config.toml
arch = "vit"
translate = 0.06
head_dim = 32
bias = "qkv"
qk_norm = true
conv_stem = false
positions = "relative_bias"
loss = "cross_entropy"
momentum = 0.95
final_lr_fraction = 0.01
weight_decay = 0.02
Rows from block 5, named by matrix and row number. Rows with one number belong to one neuron. Each number is 128 + 24 x the weight over its row's rms, rounded and kept within 0 to 255. All counts start at 0. Numbers have three digits each.
# fc1: MLP up (model.blocks.5.mlp.fc1.weight, 960x320), inputs 0-79
# fc2: MLP down (model.blocks.5.mlp.fc2.weight, 320x960, transposed), outputs 0-79
fc1.260:145132114124134101150124131108112102133163082172121152136134136130144120174149123149126133117122107129114156122149141097143126104153161155126137118138124143125131110121104156108110142145140168120136154130120136143131119089101118153159119119
fc1.261:093148102133129125073136110122147149088100111131129098151148127121161136158117112093114162112127173121140101128130139127142131157113088165120140135109108118097140141114193084139129175127133137126091118150149114138104158095085080110104156155
fc1.262:131095122111145155104113141151130150121143150133166165128112164132130145108120144125117145126156132161110158071099113082155110104127143113136125075143070159126109103163130144120092054088115141119113114153096124128164133134154070148170166132
fc1.263:149134166077150149098099206129125122154082114122191082171079145110136108136111147142128147150121117166151142159103150122154079135152143108113116123105133106114154127126096110120169129118123147138176162099120102121151099109112125110151124131
fc1.264:089115098119146115146162143157127151110133088093104138166138157153122129122131117184137124112108124117145135076122157093161125148140112100148116130135134144151128124134137152105152118136131087135131150131143117148088129148133154118106130131
fc1.265:176093098094141148199067172101143123140126131139126130132107145153134104149130133120112115082104161136147117147128128103166096159136100106092113106153106113150109092150105162174096116116146105123131140148107105110157120120144124108157107100
fc1.266:109151158125193096145148098135147114133150135109157111106127118106119103128146101135124142077155144158135099137109083150103126114200115123096101097154135157141166152160138145118146094122117120084163106138086103068131109119140113114106101122
fc1.267:116121157142105078148137139132145136160165169114144112129103117161120120148109152168170132147184135094109123137088121145073108121181110151122096113126082090103146145111090105155137092128106092140120134105166117141126124164134145149143119112
fc1.268:107121084146146132157176127103167125135135112112096136119118125126127146135108132091157145137157143121122150123098116126160122145169065160108106035105125074098107152108124098122119100082133126099123088138140122126154103135115126136120103184
fc1.269:106123141111116087178162151101182161152129140121123133145135109133125139192137161116159148148143147117140143122133110087098134130083120100129141133100135121094132100159111116108162142148117109145107092126142122127160140142152168090126118101
fc1.270:150129142102160119080132164156153129123153134122119134191140106131136081180155149124145114126170148108128159128146118122140102152128110106142119132099125126134067129142111125111094161156146125138163122093148090127108069147132156112139062115
fc1.271:091096135116134072164111155078105141125128079108163132144175130131176121136097128102112171168128165131101130128087140186097069133143174139117134135136155110107124162090128128131140124152142137160105139114122131126112164083097133149160089134
fc1.272:105101156138089152141084137117124160177161156140133097160132100170128143117127130157123119145110114151160156134102129060149151145120137117122111142149068086099160122121130126068090139077140133169134144169108189093122136104098105091159180131
fc1.274:118111150128109099147087139122156166084058130131105187144131182147134124126082147113091154150133125109143107154143135116072125147126061140146114136097187107113132124109111158092111118163139092154139152164123092093170133127150102159183147131
fc1.275:152123158142168112135154155106133123134112090109140116114135137145137114148124107167170146117113124134133121153128133065118111125107097114136113157121175125110139129155110116162163080142101135174125111149122095156128137095125095121118121132
fc1.276:054104091186139117146111136093139137173147120122144108125148141158091177128127120099111120159127144148158158138152098103146134105126168126130106171135114105120129141128133144157148148107168112117158098142119124110145108133106132133110149152
fc1.277:121116163134193146093150127149125156138131108118090150102120147141157126120171130156076138140135123125089142151145109087103096138145129118154132112145129143146121103151158145148142111114101128146111096192133112093123117110122077157103085155
fc1.278:122122121122104163130120118080116093119118137094099136125140189154112139138157120131123116118112102112175150109164102154192144143096157149096141169149097142124090158106147154154138121104142104115118110125079124155111141110111094111116170148
fc1.279:108085101132146158159109140129164154110145133145108173147190118136106131145114157139112187086146105083106132151149049125099145082141127111125143110154117133126151140156144144163112140122111119117152163129111125138127156149092107143122131108
fc1.280:099149068133096124148135105118112172132149120133137114080073093096125173138113130151132104104158135171114133144168112118137099140146102150101100130149131110063180097170134138144126079144143179151146149124176161131170100169135163148124100138
fc1.281:127132146074110118161105098122107088116154133090116120111105121157159134142125140154106149124155160158099077144073119125120111136118103138122124135113140130076133104168091126158108143117106175130162138153155105153146131128095107124118087122
fc1.282:148162132138084080143121127140146111119153096138119079111107112122108118151139123068109154121145093165086143103068134127179157089139136165100108121140105134144120108100152134162136087113124144111114108100150106114137142125153111158108094147
fc1.283:145138100182092090088139073114160105137130137114115128095129101108120132133172138167097126129150072165085136133149122075119148156132127171141117159127093152142136145070119111141124107110113151133115142104134102133164104127146079105128130136
fc1.284:129143182154133162118112135124146135127126137109138107108149093123098145161131126141096159109097150114146125129096115149127085125121107088097104141139146099132128142125076148116125151160135090142150131138102108152147112134112144169066142139
fc1.285:123125177073123141144129129064145094126142118106090146097132114155148106157139164135148102124169108125116140102170170126150108159179120142099108136154119106129156107123090124217109114085132139124091101123122138126137159111132110125128112119
fc1.286:093155076090105108142153143143071107182126116139131129141140167090112135107116129085156145134123116143120130170119130088138126175074140156134140148159099119126121129110133133133126136129112128128074139147157124109079137125161147138134112121
fc1.287:126146141107117138105157111139121148102138147163121144152158119103163147103156115148118199114124117135145122142106140154117106116092139127123122111122133129161078130144103152133098111146117122124176130146119123144090108121109108085101139121
fc1.288:132122100112167084135135115103109138111133115167111164156157090129085149152112130095144137161105102129114191149088109133111145193164123148128118106127133156129146125172144145143099155151140114157133119138153180100097100140110131101126147108
fc1.289:110119143104098120166145143125062132108119148117104136096102174144143116158114074125142152149156129117155112141151112130091145101133142146113139168117102085130095135148080065154154154129105110108115121133146135123108135091138097109127137135
fc1.290:141146119110096086101157123089112122132179128119114094134167135139098126146109157150142149145166128118107094122137140122166115212128129127109138106161152157091157145138120097116098142117116157171104122158122097124088114112128121151159106109
fc1.291:154145077073135103165134155116132111148070145130092178103149162165132137143117150097100136125158109117111132133141109132129103132111094153140108116138137138124111148125126084105122116136129135124127101113174174161092124097088136161119146127
fc1.292:093080087067120129153138106103139115115168095114137091135138110151121111084132145140133103133131128120113149147157189155196128130128147119127094132105164159098137148093138104184103131102098131106103113162126174118122090134142105117116095132
fc1.293:132109108135163114115134171105084133093101109125115127160167130121127135127104135128112092134150123130088104145113134114112126131136175155096089174153116119111146129162114135121164084145170122146175138109097091132106121133135111130176107166
fc1.294:131112097139124130155122133099113094143118103128142126075111161110147141144090151123131110130124101132110136133131128115167165137110117138166134117117152099148141176145175102134133115158134098151116157144175109107116175157099142095134079136
fc1.295:146115142135119129153136137080116093131105130081158125091148157147142133157147093172131125107097088129159145131109195086157108111152145131139175146094166141092112103102105122165097122119126116138099126126117165080125154119093093170101139144
fc1.296:095109123128123106157125134099144115123130086137103122126108130088143142115127141114131134151159118139143118154162155125095114156100124101130082102136144189150090104124114142121117131155153120143166153121157114120088094111123111125120129140
fc1.297:102136139116118116103117106121147140136152128118171142133132142101134154144104106185160146147088110110077140114104137106118126151147122153138120144087124122104115095124070144107174100114134137154149170125180090121085168101076117144124118113
fc1.298:120096134139185097131103132092101128091092121164159127150155101165165117140172152100096150097116107129121143111111131115092097129110087119120141112134124101106111091141153140125128141130138092103125121133139140099141137092057125152139134135
fc1.299:155160156146121152143159088158080185126087151159099154132072140128142121121151141135133175145161092075139121119101120115134131150123096171139139134160171093127121120141112076140130093137138122109091123119165113121169136130123118102147147133
fc1.300:137089098170085102113167115130153117134127110116159101133113135126146134151139191104149143156113095169060181115093094162143130147093128143158146102174105138106127139131141148115119122120127103147134166159123130195118125107119135126113085104
fc1.301:116118177170160116117117103149133100138089116119103134177118126165171114151151109125084125120112133147111154150118126130167169110110133131102122121140100114114096142157123127142119112109145121139164137105150113135125155123109145131122101160
fc1.302:090098111075159086109083175111169152111152154133142160145129145100111107119114164158136149156155143157109100143096141126134142128118086151152117163153109150133134126101120097151133111106120093150122137075137097120146155101124151151127152130
fc1.303:143128141112096147151151137137172135140132103075115141156178150156111114158121166151107116119133115133125098145150076123115138140106122166141136156133112146136130093178105123123110130116105125184104163159092143167138109124114091178154132104
fc1.304:109108140111129151167145148157113147155165099119127128112131091098163113129134127101132104084127117128119129158109098077127140160145122129069111172098174152130137164133134104154180139150146108123164147144060138120115141106081131149141102111
fc1.305:132149160082109096125099156101136116159140131149088150156159121164137099135148099094095170086170109132143153098168162117152093146116084098119116143160158147109120133145124158102115139115153121125130105133112077102102125115095101076142148155
fc1.306:117115159098135111159124156133129116112117150101101106166105122145120093135155096121134127127120106120114139122082124145111121153145096120128105183039150085070132106121133131146157096110165085166135124068143133093139142131122141181117149096
fc1.307:112121186113079154128127121154117153118135173128113103134168159115096123130176117193130115111136106131160121140140137164159132105145126089098124138126163088138117110134120117138136157064122110105126092116155129103109126156143099137138148133
fc1.308:103128105133134105108119159072125152091126163136122131183098138108061133164166125127129137110123163142084143129135129123093103105131132130145125138153152117121138136117121142129158149096138125136084106149162157139151136134118118126123105135
fc1.309:136098174121145102136105085154149150142113121118118131137121169123171130135140134152116159105104138151169142138096113135083172156077115125150137157136152111104115107154131101148102082145153085132098106123114171107148086137133105147096178124
fc1.310:150104087139181127099150113142107147129113098076132145146145120157176109166149168118078120171142139147156108132110132091118126130096144153184103165110132128139165095124123128127085085120126150125116132156088142173117160100142114098094103090
fc1.311:112110098147174093142165106103149163117141159105104154138123103118178144145129122119130147136126139148085174119139187138139123123142164103140108093062165141131158097118132139130094101127177085100113115149160108122151094117143065143099151114
fc1.313:140143093117128144143134132156120121101092145120167131147132087086143129131121119141130172109104190138096154133129132126149157101108142108123134134155130098122135096135123138147091145118111119119126053164103135173188104132096120133150089131
fc1.314:141127131156129131125133092113167131090079134125140070133142159116142145100149142136109133126123102168125147150143148119155090149129130106146095157112131131117120080151115113120116132089153143096152136147166145121133141112104096102097162129
fc1.315:124138110116118136149107118152167120139113149071094135145133146144118113102111130125144166103132071124127123121087141118127105102134119164129158135132095116083151131135123109173112081140047090074134112128134139124132169163123086130117143153
fc1.316:174179095108114162124106136153165123102126116154118135105107088137192125130095137146109124105128115134102145122132177104157105113110150133133129126121108132156117143104147123134154116145097148131185095123126135109113110136129079142149155075
fc1.317:109136144157139112111103115117157079183167135051093126145102162085125152125132151135139134106139153101135125113057154149151158087153102146157087112149165173144138105143093099111098141142124104084165111160132121141113108128165106092158104181
fc1.318:142086144141126129120106132137174193116094131143081148113192108114112148113073117120115120119117173090097174108117121157105135170093109130160154117139097142089163141159154128145127115137201108168140150146083105133130130143080100166130105108
fc1.319:069128139098103111131113162129119118127111087125123149155149116086126134117133137099139134116080143113127158133144173125133097107122165115128070119134126112095135134155093158126161165119100137130124070111129139131178122162117100070132141178
fc1.320:136165132130139090117128107085076110090127121103174118153149154124149135152124100105115134112118113113181147125111112120147108117079122153163117104145183132122135157123120163128176137112164119182124090153160140147123106110124116139117132127
fc1.321:096148128142152138132105111104075137113106134144134117139113131101132137110174138079070169121165079158118114099138120128149112150125138123163078128097151142126119147150177116143093052125129159111159147141135135154160113115109114115141121127
fc1.322:133124139141099124095139171115130133116129152135111122080150099114154151119114156153102151121117120110114098121085079157144125176141094200075144161140119120164094086163166134117112168133180126150101095150138109106096084114166146119141146109
fc1.323:130091143134144118102105099110085101109135147144110138140080114105112130132105133109109141161115128131126140104118137115153148134134138165128112093121128141117137123075112131096179152184138156112139138143145111133152089134172132087100115095
fc1.324:145166104141137137165136120120137112155121150149163099154127146087144159083118137125129105127121128108160124131178094181100126145159122133173151123181121127108142157097104117115091099150116090133149138145147112120095159162114111137090104135
fc1.325:122136089093101115124097106104076155107132122111145133171128151126142144116132111112136216116123138104087095117115113099161123168169130149125129102149152158117094135121136128109171084152105126143130091159155137101115133089128113125187102142
fc1.326:164112128082158123123167147098121154115083171159144089106156093116119128108128172124121159101132137117128110084110118101145083138133139176133107137143172113130120089119147130173106149136131107133101121168156134122161157092095153101149133125
fc1.327:144115117102131091146098157202117147143138096124144108111116138142106108123124154140131136150098154139153118137159113136127104134147142154130147146158126123109162120089125144145174110141120129126100143148106099135126107155139076153119134130
fc1.328:134125091156138139132119132098103106121114094106104122171108182151106109149098128129150126139113113143118128065136126146131124115124135100079168122108117132113146127150113116138120156157111099139163112125167119129148134098160119077112125132
fc1.329:132092100133102112143153116105138135079119128076179170146123123115147108135123148123100094093125156161126109148081108106123135088124144174131163114122124100141146129067131107152110133094115140107099134158126126106107124098108105133103166156
fc1.330:093101141144148174093174132091140130182125140157131152140099080075125147112122135132136126077100130104144133136072130108125132099108119150117152117154136127129111139148136150150130081134128107127103174174099155128178116128109129100092143137
fc1.331:136115160106103119119122145145139126118087126119128103135159116121134124190110154155181150148117141124108114133134137099148143124132126146114112160155163129112110101073088084117120114129157106122127125145136171095118105113116120129114170099
fc1.332:147097120146087113147089121132130140148098152087086057150138109123139116108162067139133123163166122131149167122158193103152135183127100116120107110117139110121110113099120139108147155121128118130112125140141129111142144127120138139081146129
fc1.333:123131130120102125136113108160145132102153101116144099130158157170107166133108093180092143103132134138162148164101123169121178124122111098138121109127136129112097161167092092137130123139118157115100138107083117142121153112076082131143109162
fc1.334:113116124093113089092144138159163142158092144080150119103103135159080123112156125119143144111130148092151145132175109140130117103098177157160143182157100131116119100142152141144126154125125101111134144148132140094131133138103096112127157137
fc1.335:153110112129110099101152147135128108116111096141157108200126153129178142141105109088091138134113132113116140113123149148163088136145128143109173165130139139119139147091149126155141071117118106130084096130105145106102158112104130160106135142
fc1.336:128079123160156103127085143120125157150122105153112132133099063157096086140142157091165127140082142076152122166135132129117120101130117134100144130168113120136110103144140160150154130094141155136137128085148129109143097151098101119161150125
fc1.337:144158115125108138104107131156092147093092114144129118188142087107117152132139151072172116139152170140098125102135113124110090188130118135153154165091136127094119116127138101148132114164154174126142160125119108118165129132142141109106086134
fc1.338:100132111137120097122150141107103098161107112164126143127101141122120119163141173137095122122110121141149175175103150107124189116127130105118148140152169143124114073154172145127120126141103116119124162122101122166113106124100129192103141135
fc1.339:099126166146121129141182153091176137077162156102112158164118127169177106126135145169074150118136117097118121117114166095123116123124070162129170070125109157129108112134112129086067136141109097105128102133090147100141148113118095117139119133
fc1.340:141105096126114088121180142137149158120111154109100135166080099168121144104104118165153137138117138092130117090096095131095146131139170087125133137145125119114135097148166130134129131123153104110105156123144180147147130102114095142152160151
fc1.341:120129147128110171124104194136144163126131136163137121089088158123172160120139135120151080125148129157077103099147132110114114096170122121128146157124107122130160105118068078144114165166118123129158159163114162099173132088125094144116111129
fc2.260:125148119137182111121148142115087099104104136126146171122125084140155139144090132150117120123118133133110180134091116139128151147069115134112120130146088133123122123096143150150143175119124123165155140113131132107122098160122119121126140164
fc2.261:124117119164141130089142163110118105114096083156126114128106155114095141153108142106127148140130087142133155083109116172087098114146149129168094109122087099111113149162128111165160175100152071147129166117056117139133158174131135098096172125
fc2.262:174119139123111140138154080151146158136135113112160121127134139109168123143156155103104100102046100161127141118153086158154151123127085193127148161109142117149088166125137116157141110095119110125154118118153155134135120143134126078131120101
fc2.263:147093100127081191127156129093135100157094114135150095122123157121160173106129085146101129105126152112145124130119098108138167133148133144121111108159106068123141082126137120113119113128124090126114123129150125111091120122129135098140155152
fc2.264:151080109115150142145131136125146162154110176120141126096121116104157116129124102155113109147080124144080118125164156141178140185161160135132092151104120146175156144116150151135102088108125110117107116136146139105158164105103130170162132120
fc2.265:081171107136128155117125079100149101143114135143151169118119118096168155159117149096118128144135162102143167148106117131175114131105165117109124203131128170129119120101120154156126134130120111113132166123122095078124158123116162115124124140
fc2.266:134137118113112108149153088157125124133134086133106151115096125108102135099207123094111130102106093090096168131148126169116119141165149100130140107107148106135126134095154135138144118143161129179128114128147161114142146161155109131137142138
fc2.267:140119141154124115120150109147122110149126161146084136106088138130205130166113125147105104124110149133104113151123134129101155136130108158158156122130122115156138143126171080110101097113171144153102127111139140125138138123144085143135115170
fc2.268:121164118124184148101095107115096139169113126141114118124107108126116103132149113150132089114110102169126156109159132101105184117093114150129189132123120154131159135156105145112118147134148125100102115136119124137089133149131120120123147107
fc2.269:143173116109156145071121108105119083139172118126121133166120144151074149164113106085139127073129091142131116117128118100105131149113137108188123136120139125087128175082113137135143123143138174087147168119135133060157140126097115102124128124
fc2.270:126106107130156158141086120088104130178128098152161139124131099164144152118116157155097077170117116089164105088130116135104153131118128171102129167135070177149106119112109111130124119136078111119170086108086134134195104112144163130124107116
fc2.271:161115148070089133141134114127127098148134160141101141148140161105083131083113102128119090114132134113093133146157153135148117124164157142107112118105148105184118129135153145138107127190098131118135147077146112152118103122142136193080118138
fc2.272:145146129180107158124161136158139149105103122114140140145142109109142149119112122122124123133115090078112112119146087115115124155154168155165156129084185092120101125119138149142171160131116121074118132161151141126109092147175115174144120114
fc2.274:133149163090153152105129134121069155137161120108072180107137191085110096164103149139096135070146136096125134159126176153116148128156123152091124159132103116141133133130180104103152131104137138124105156149131137172085160110145142115145136135
fc2.275:082158181056108139139142124151155099089169115165133122120161124162095121106123173140107110170145181133105146107127142134138152172107137105108113130127149135096136120117110105147124124126160132120130105114163140095117116135162146117170109158
fc2.276:152141144117131139161145120151155141109104144110119141147147105147141104056125155112147133146147096081147104083099122131089098164114095125113104148119155123143135135156140125137116144104144126125101146070105160166086190159136126130136130083
fc2.277:130185131124109086096136131143150147079156135131091156140125105113131108091146140119144118133165132169064078145111135157148109132141119127060109161119147122168163099114143126121122134160152162093121129121112075092142149161138144145128164142
fc2.278:129133099126112112118144139155132097079152127108105139128110114126129118123136124117139141111111111154128112135132168106084145170101109101107105123169142123170156139173154123145093150151157158103148158154173127116128106127100140128149083094
fc2.279:095155137099138142159124138170140162126149088121118146116088137117114146121131159134163085130093135152103127143156114118145155099165085141155141132139087100116167142090134141179116109128115168135148100101182190148101112150081117102126142152
fc2.280:099121121067144134137110134134093135146139153118119080153154152124134155132135129156106091162154167117105106146098128139112153173151144099137198086098098097092115107091149123110126143161110097126083171117157089117176153120122114057150095120
fc2.281:113144133108103077111122141127092153105154130050152111108139100149160139094162157158118156160091149156128134164150109176137129100121113156120146145105110170134140131132158104131130109136139150100134143120158120141099111141141124116166158099
fc2.282:133075124126104161127106164087094137096124131100110130085132108104121095148109122125090101129127089181137134120135105109159116112117132133144160124125121108143137117120096163116148110134125131139151141143140116136124114115160150168119125136
fc2.283:121130148135133126167124167140113097168119113146163079124102137154105163112115132161103126136098127137132083130099120108106130123117111135086134118145136141117119110148100135132076114119118175159145139157132131124116116125128179125153172105
fc2.284:112100139105155084108130106129146121152139157125111117114083147119118102088136102138121105128096087116114083100096137130131102126127146115151095140126110124123172127136129092142139131145101139105111083146112132138136115128119146074138120097
fc2.285:139136114077135076085094143099111126170145085143126135127107135119100130114113109108137149145123140154212148161136093152152155119100158166109157142086137113113081128130158122173151125120141143134162146172109131147136110156114152161109126143
fc2.286:121122118149163113136139158142163119142100117128132127114101066152169163182173133111162154103150124136105100114176119128122137164134164118161125149149111126122152135079146129175172137095110170133119106123117113138158139109114130122104121147
fc2.287:154103120067152130199144132127081098200119148111140141096145145124091121184086142164156136114078088140133128147121148110131097137126099141120124097138117103178140110155133134098121190102130138123112136129107104064128099122133102149138117134
fc2.288:161167137111102172104105119139135144099155120110133109142101127122125096151117150155150125134108133111133096145122093131126143160105082132126106103119122110129144156085177115093124111114103145106144159153087144149085103121114116154096087164
fc2.289:115087149135139131086118160131127126133160107106139130090147126163085152123160120163142128083130164107135125158114081160134144146104106125136108129080124137115138121124142095130045136165143143122116128143170125143171058132124053112123120121
fc2.290:165153110166123128138151127105149123104137186153153146132108085099110067095156126124157078084071140172065080143084101156100120126106139154105117144150122095104181119128152103127143144164125128127157094137123129124103137141137157110131157107
fc2.291:128129097129103079091154121139141121130122122109163158095080146137123144146179141127120115096143154134116168140158167101144110135123133162096066142123156133108147158130122109127161147086182113165173102117097101136141155131152134154128177136
fc2.292:192150136166121159115115109109119149125091110066145116176093091108106114164110133138140140095151131126130102146146121097117136137139162128139123107152161158148150127162128119102136143142123078115169110122137115126100159139121126152185137148
fc2.293:157130175103128105155137117140131159102152145083149106085132139123087100181129092153110139157084117149144143125145117125107089161160141084100095140063136119084167121137115126152135141181136155151104119089119105134160143148150147147124108152
fc2.294:148104154132175122165159119097151118112119116070081154113177135144132175156090165138126155133142164113153133126121121120129083142175113122144192117164155153154098080094094156134128168068126127095116099149135149133147137145135167131112161114
fc2.295:136149109140162160117138147118142117114140104143084100093135116094107108086128120173139110089124124108151131114104141087071105143116178155096100081126132132117177115163140102078091164116130127136104142146124123158119119135140122143120081119
fc2.296:106134151109097103095089123126098127138108106105126161092138172124156137152105128108102103108149120115139149097141149149124140121088134124124122118136138157123127138138137124128125103136143135140129088121157141120079115105124099134134126154
fc2.297:116101143114100091118117120120141136133153108137120139111115109111103088091099124120136108146114112155140155112127138091169142105133103146187122131140180182147111152103108119108110050187130137129077127160086152093144155108119157121115144104
fc2.298:145125102111100138144112138173145169165114107130096143133099125168104135098123155128133145096116148138128130126108123154150135116138137122119127132117131124130114142170133141109155152165163085148147128128093155125122103118123123130143107113
fc2.299:118118162157118095167144054129181151071137100127086103133138106106156176138156166143092123139106120184129069101147101092141138098130109133124160097116136147135189094121146125098108155120118138120145130154114148092119138115109133108139123075
fc2.300:120167095174137116157107101181117123121134133104145116111112142094095117141107119107137110114145144135145072152115141114113156131138117126162146139091147107136138110125146139152118148091124116096120145131143082154114186118153109091127115134
fc2.301:134132146135110131169140156122140136132173142097126120167118129147149125102120120125111082121163164100105109124133063148130109097119138128110136123084108155157152126155096125137110094140129099133138117117101144125149114165127126119162138158
fc2.302:136120133091088096124117115150124138167140124158119142143159160142110124092122115127151101076155124101134085118134144134130134122142106106136134091121125120099090126141128129098111109177120116148145113138124084148124131121144173140142121133
fc2.303:154136112123114106116124112125144134117163146142134111129109144123129110091121143132075143093171133090133121119121179094118076091152102131113117119163183115092110158129131143155170072116157096128108129135077099126124113120125124126115136142
fc2.304:128142136089121132164149143137146098152094159112107118092173150152122150135142128113116121137136142128101132082128132120108123114152159146157117079159121142107171151158121192137108145120174114070105135139110107137145132136115124135154141157
fc2.305:122103107116150132139130131069104152115098165148181096128110122135109129132116110111143110131108108086136142136093058095138144123159117095118173167086118106154180146135106138119130114087134122117120155142125130139106154160173132141108167091
fc2.306:125158124133069094057088112138167097154155116113132145099107117128147116115134176134146104139154150120157171148137137098153120103138125127150152123150121161173139154132160097112146113138142125145090116148121122104119155119098113137144105112
fc2.307:159073168087115153141117123108137119109086133109097146127124131146116113154170150164117080117113148175151096134123107112094122138141154104179126115141092143156090102070200193154116119108161118092106097114131104128112123128117128145106114144
fc2.308:128143124114169098105144138101158137121135161108111120078102103122126150125105126127156119128097114092151133114117122111121133107107158159152155137096093128150091107129128138133165106155120117099129148093134117127114120132150141139158094137
fc2.309:105140132118122119136140120116124141114145116116123105113118111123150148151117087162144152109150126136161123116127152100119111113135159138140109148132135108139115124126127158122141101131172147156145127118126120114114167107151182114153134134
fc2.310:167127111116127113108120143142109132114133083125151127146098135146139169119151173145114133109120165091070170148123167144111128103136119096112125148136092114150110108163131138089095112127143126123122125112136133145123145121127120157128123172
fc2.311:115102139162142158122173132117143149050133137134135128094121136128114116139119144148135149184104112110112141092124144113093111123174143111142091097117063147141155094085164094137124122126186089145115147123163124109104118115109097120117143077
fc2.313:127129172141111076072118119117134153113092138143140150117153146109150181109100132125119125155130127121124123146128104160111101109127135123151105132124139122126146113115122098105127122127135107121130151153133130112153121145074122130120180100
fc2.314:121157107150144112139100162152132121078098140149100141110132098116139111141107142114140138143104132155130131160101140105142117107125147140096151122134157098161142164128129150118112104139118114103147150097138118106133124127132134124170165088
fc2.315:121197094131167107136122122183154105123114108107156184129124140136117106141173138147150119150079129096129121113114126152150163138119106118147124099131132143135102140104147109152117124098160140138191127151092139131116096124133165155127118118
fc2.316:143104203137162123142095126145130131146101118124124120109172105111122134106146113131118139163105141102147123075127103126135129147096112156160084104110118152148141134142103098153135125123117145113087140143173078102161114129087135119149130163
fc2.317:099092123090123115150141076139143129129076144135112102132126097142155103129085131146128132139130108105114146158123115105159131088121173140094131101121134111171132077093147139145161135134144088171124117151105110138094109134073158139148150122
fc2.318:104093146152123165089140104115136099101092090116131135113100130163114122186106132121124140159093128135141099123109141103154122097138143167098140103090118104164101083142135098112108141150123123104156119124164152106095146103115131134134144128
fc2.319:133130107143102129130144115147105145149132148096113109145129110131196147098134099109178113116081136130078139134108140100092158144146137178134124151160114095167124117136130073143081102142099141130127181113116162137110111134121144173124100088
fc2.320:126157149146091127104112173140112084147136144117104161152102144097138116097180137157123142148149129132098088138141149138117167125108129163120090124063092151155150093103088099116146109106166126115134077139147119097166118093114128134126135157
fc2.321:112099141108151151129145093148129089093129135154150133119139113133123158131046115083143117134126141126144128120108124154130166111143154095168107127151137158084084162182101152136131134123107115102137127109162112112103139141139149163142167134
fc2.322:165133131117152127136146116125131122135127113137095135128107162069082125142108102092121111134147129127133167121139122123120049126166161117153085175144084156097121131084130170131113116148101179134112137132128129142109131091151146120138100119
fc2.323:134110098109126092161103109127124093106137121132100110156163077146144097135145175156133148137101138133127189106135137157189179124144120159137119131186133122119139105123162118152105117098148110114117118112133123084141143120091138144122148106
fc2.324:144119139127088104130129088098095122109162123115128156175104091137116111119172159153104113103119100121152122123112149135167128133090135096078110114113147151129132136132131134083094145136092111106135156167108169160121174157178121103153117086
fc2.325:165128099092132150148126106101133162090154158085098150097150119152135122086147126160107116123115134119146130110106144144127141140112119125158140106107089156111142121155129130127164122133091153130089101144160149134123114182124176126105166114
fc2.326:165160139107153111062149128095112130128123128160151102107152129139131144155153099108099153167126108180138097108103174133126090130128140156132171087123114087134134174120128105128119129102142141104113128095132142137131154174113127126121106109
fc2.327:144149094141152096127127126146088104161169147138107135126135108133183116174138107107111097135150147107154118120125147109130103143109079136086122129149149125149127132145116110170099120151102129126170114091117152138111101127117175092100105133
fc2.328:134162134123142138121130129086141120178108153086112163142109144154114119104152128128087092151114098143136070116121128152132101118096140120131081157127110155132121135160150103128128093136114178115142149151117137119121107113106140110148082136
fc2.329:121172123121145150106086153170095122156131135147127142079150144178130151166124099107174148117147116092083143125150121148159111156100154098104109121114141138103149087120174177123142143157160111132123105149102129110100136137104150116123167145
fc2.330:139111111160152132111137138123155144102142196167169154124138094160107138115141130117121149138173125119130128192134143146130118118134126082103168136145147102113103101109146132163086061116153100045098129117129121149142129114149142108081132118
fc2.331:148152122173129132116115106170143135140141150111088094108137090124134126137128101132130107081118118088157151121139118111063076193120099136161119138124111138113140137154105131098136118196128148094171137134154118158145141129105163108121118134
fc2.332:102121193142141188112125124112139177134138153120178127128143116144093094120118148112148110112103141092135167111136120097100104124148065123193130118166127091113117113121106168140147077134138137135111122120155161116113087085110100094146101133
fc2.333:157156122158112122097154087120139120133132106139121103140082116109124148111159126121130146156139151113116148106193138115067095122111142117139128089097138145113148114096123124151137082137131119100122137142139145122111138134131156149139088103
fc2.334:104135149119146130149097175153182116122096091137095144139177112104158124146146161152138147108103139124166151114125117119178155090106121142121142148138168132152135122120114192167108102150140098115111135106109146105102129106138158137123127143
fc2.335:153110135095132101146086115138134129085164117118111112082155100167122127133111180154103114125150116142159130146131130127105123113166118159100111149143155115125082133161058121137100123147132106148163100101102151149126172111189122111161110131
fc2.336:145160108139125133141119131127119142111129165142096186142142193130138164151123090142104111138145124146135158124136144116192152141113134075103105137097135092163129148104120110110079144116128090131146111117135133131099155123105134136077133110
fc2.337:155110108146084132106112138167106109094156157118133143146130148103111148123157127148149105137139098141111134102167152109104099122153145122135104118134147118139127167120121131196128132118150113131127071109102119122067135128106122106164147139
fc2.338:128130100161147122124123129149145139091117139090075124156127107177137168114131114120139138110128104133121077094149127126146115106105098137108121136137122092126117144149108194146148080151077147103147149119133128138140143109190149117154161121
fc2.339:126125156102138176156167136146110129104121124143139157133115168159135134146131081148131151125147119109166095113128112138115094152106128156108084148135128141148134077100124121078109112125142105108158174110110154160166150114117126107148121099
fc2.340:100185140137138128093161145129143117159140059140164137140118177124093132164130132158128138128165158129099109156119116141116138122100119081121149160128157179120129140133116198132130121114074062144120160100129143138117132139108136136193136159
fc2.341:110136090131118166176095139141067114153128128073085144133136109099079109129093122095139161129133140139170162156134162126129142115119114167100107125138082121109175080090154162099093118139114104149142102118118114147083132132149119109138146094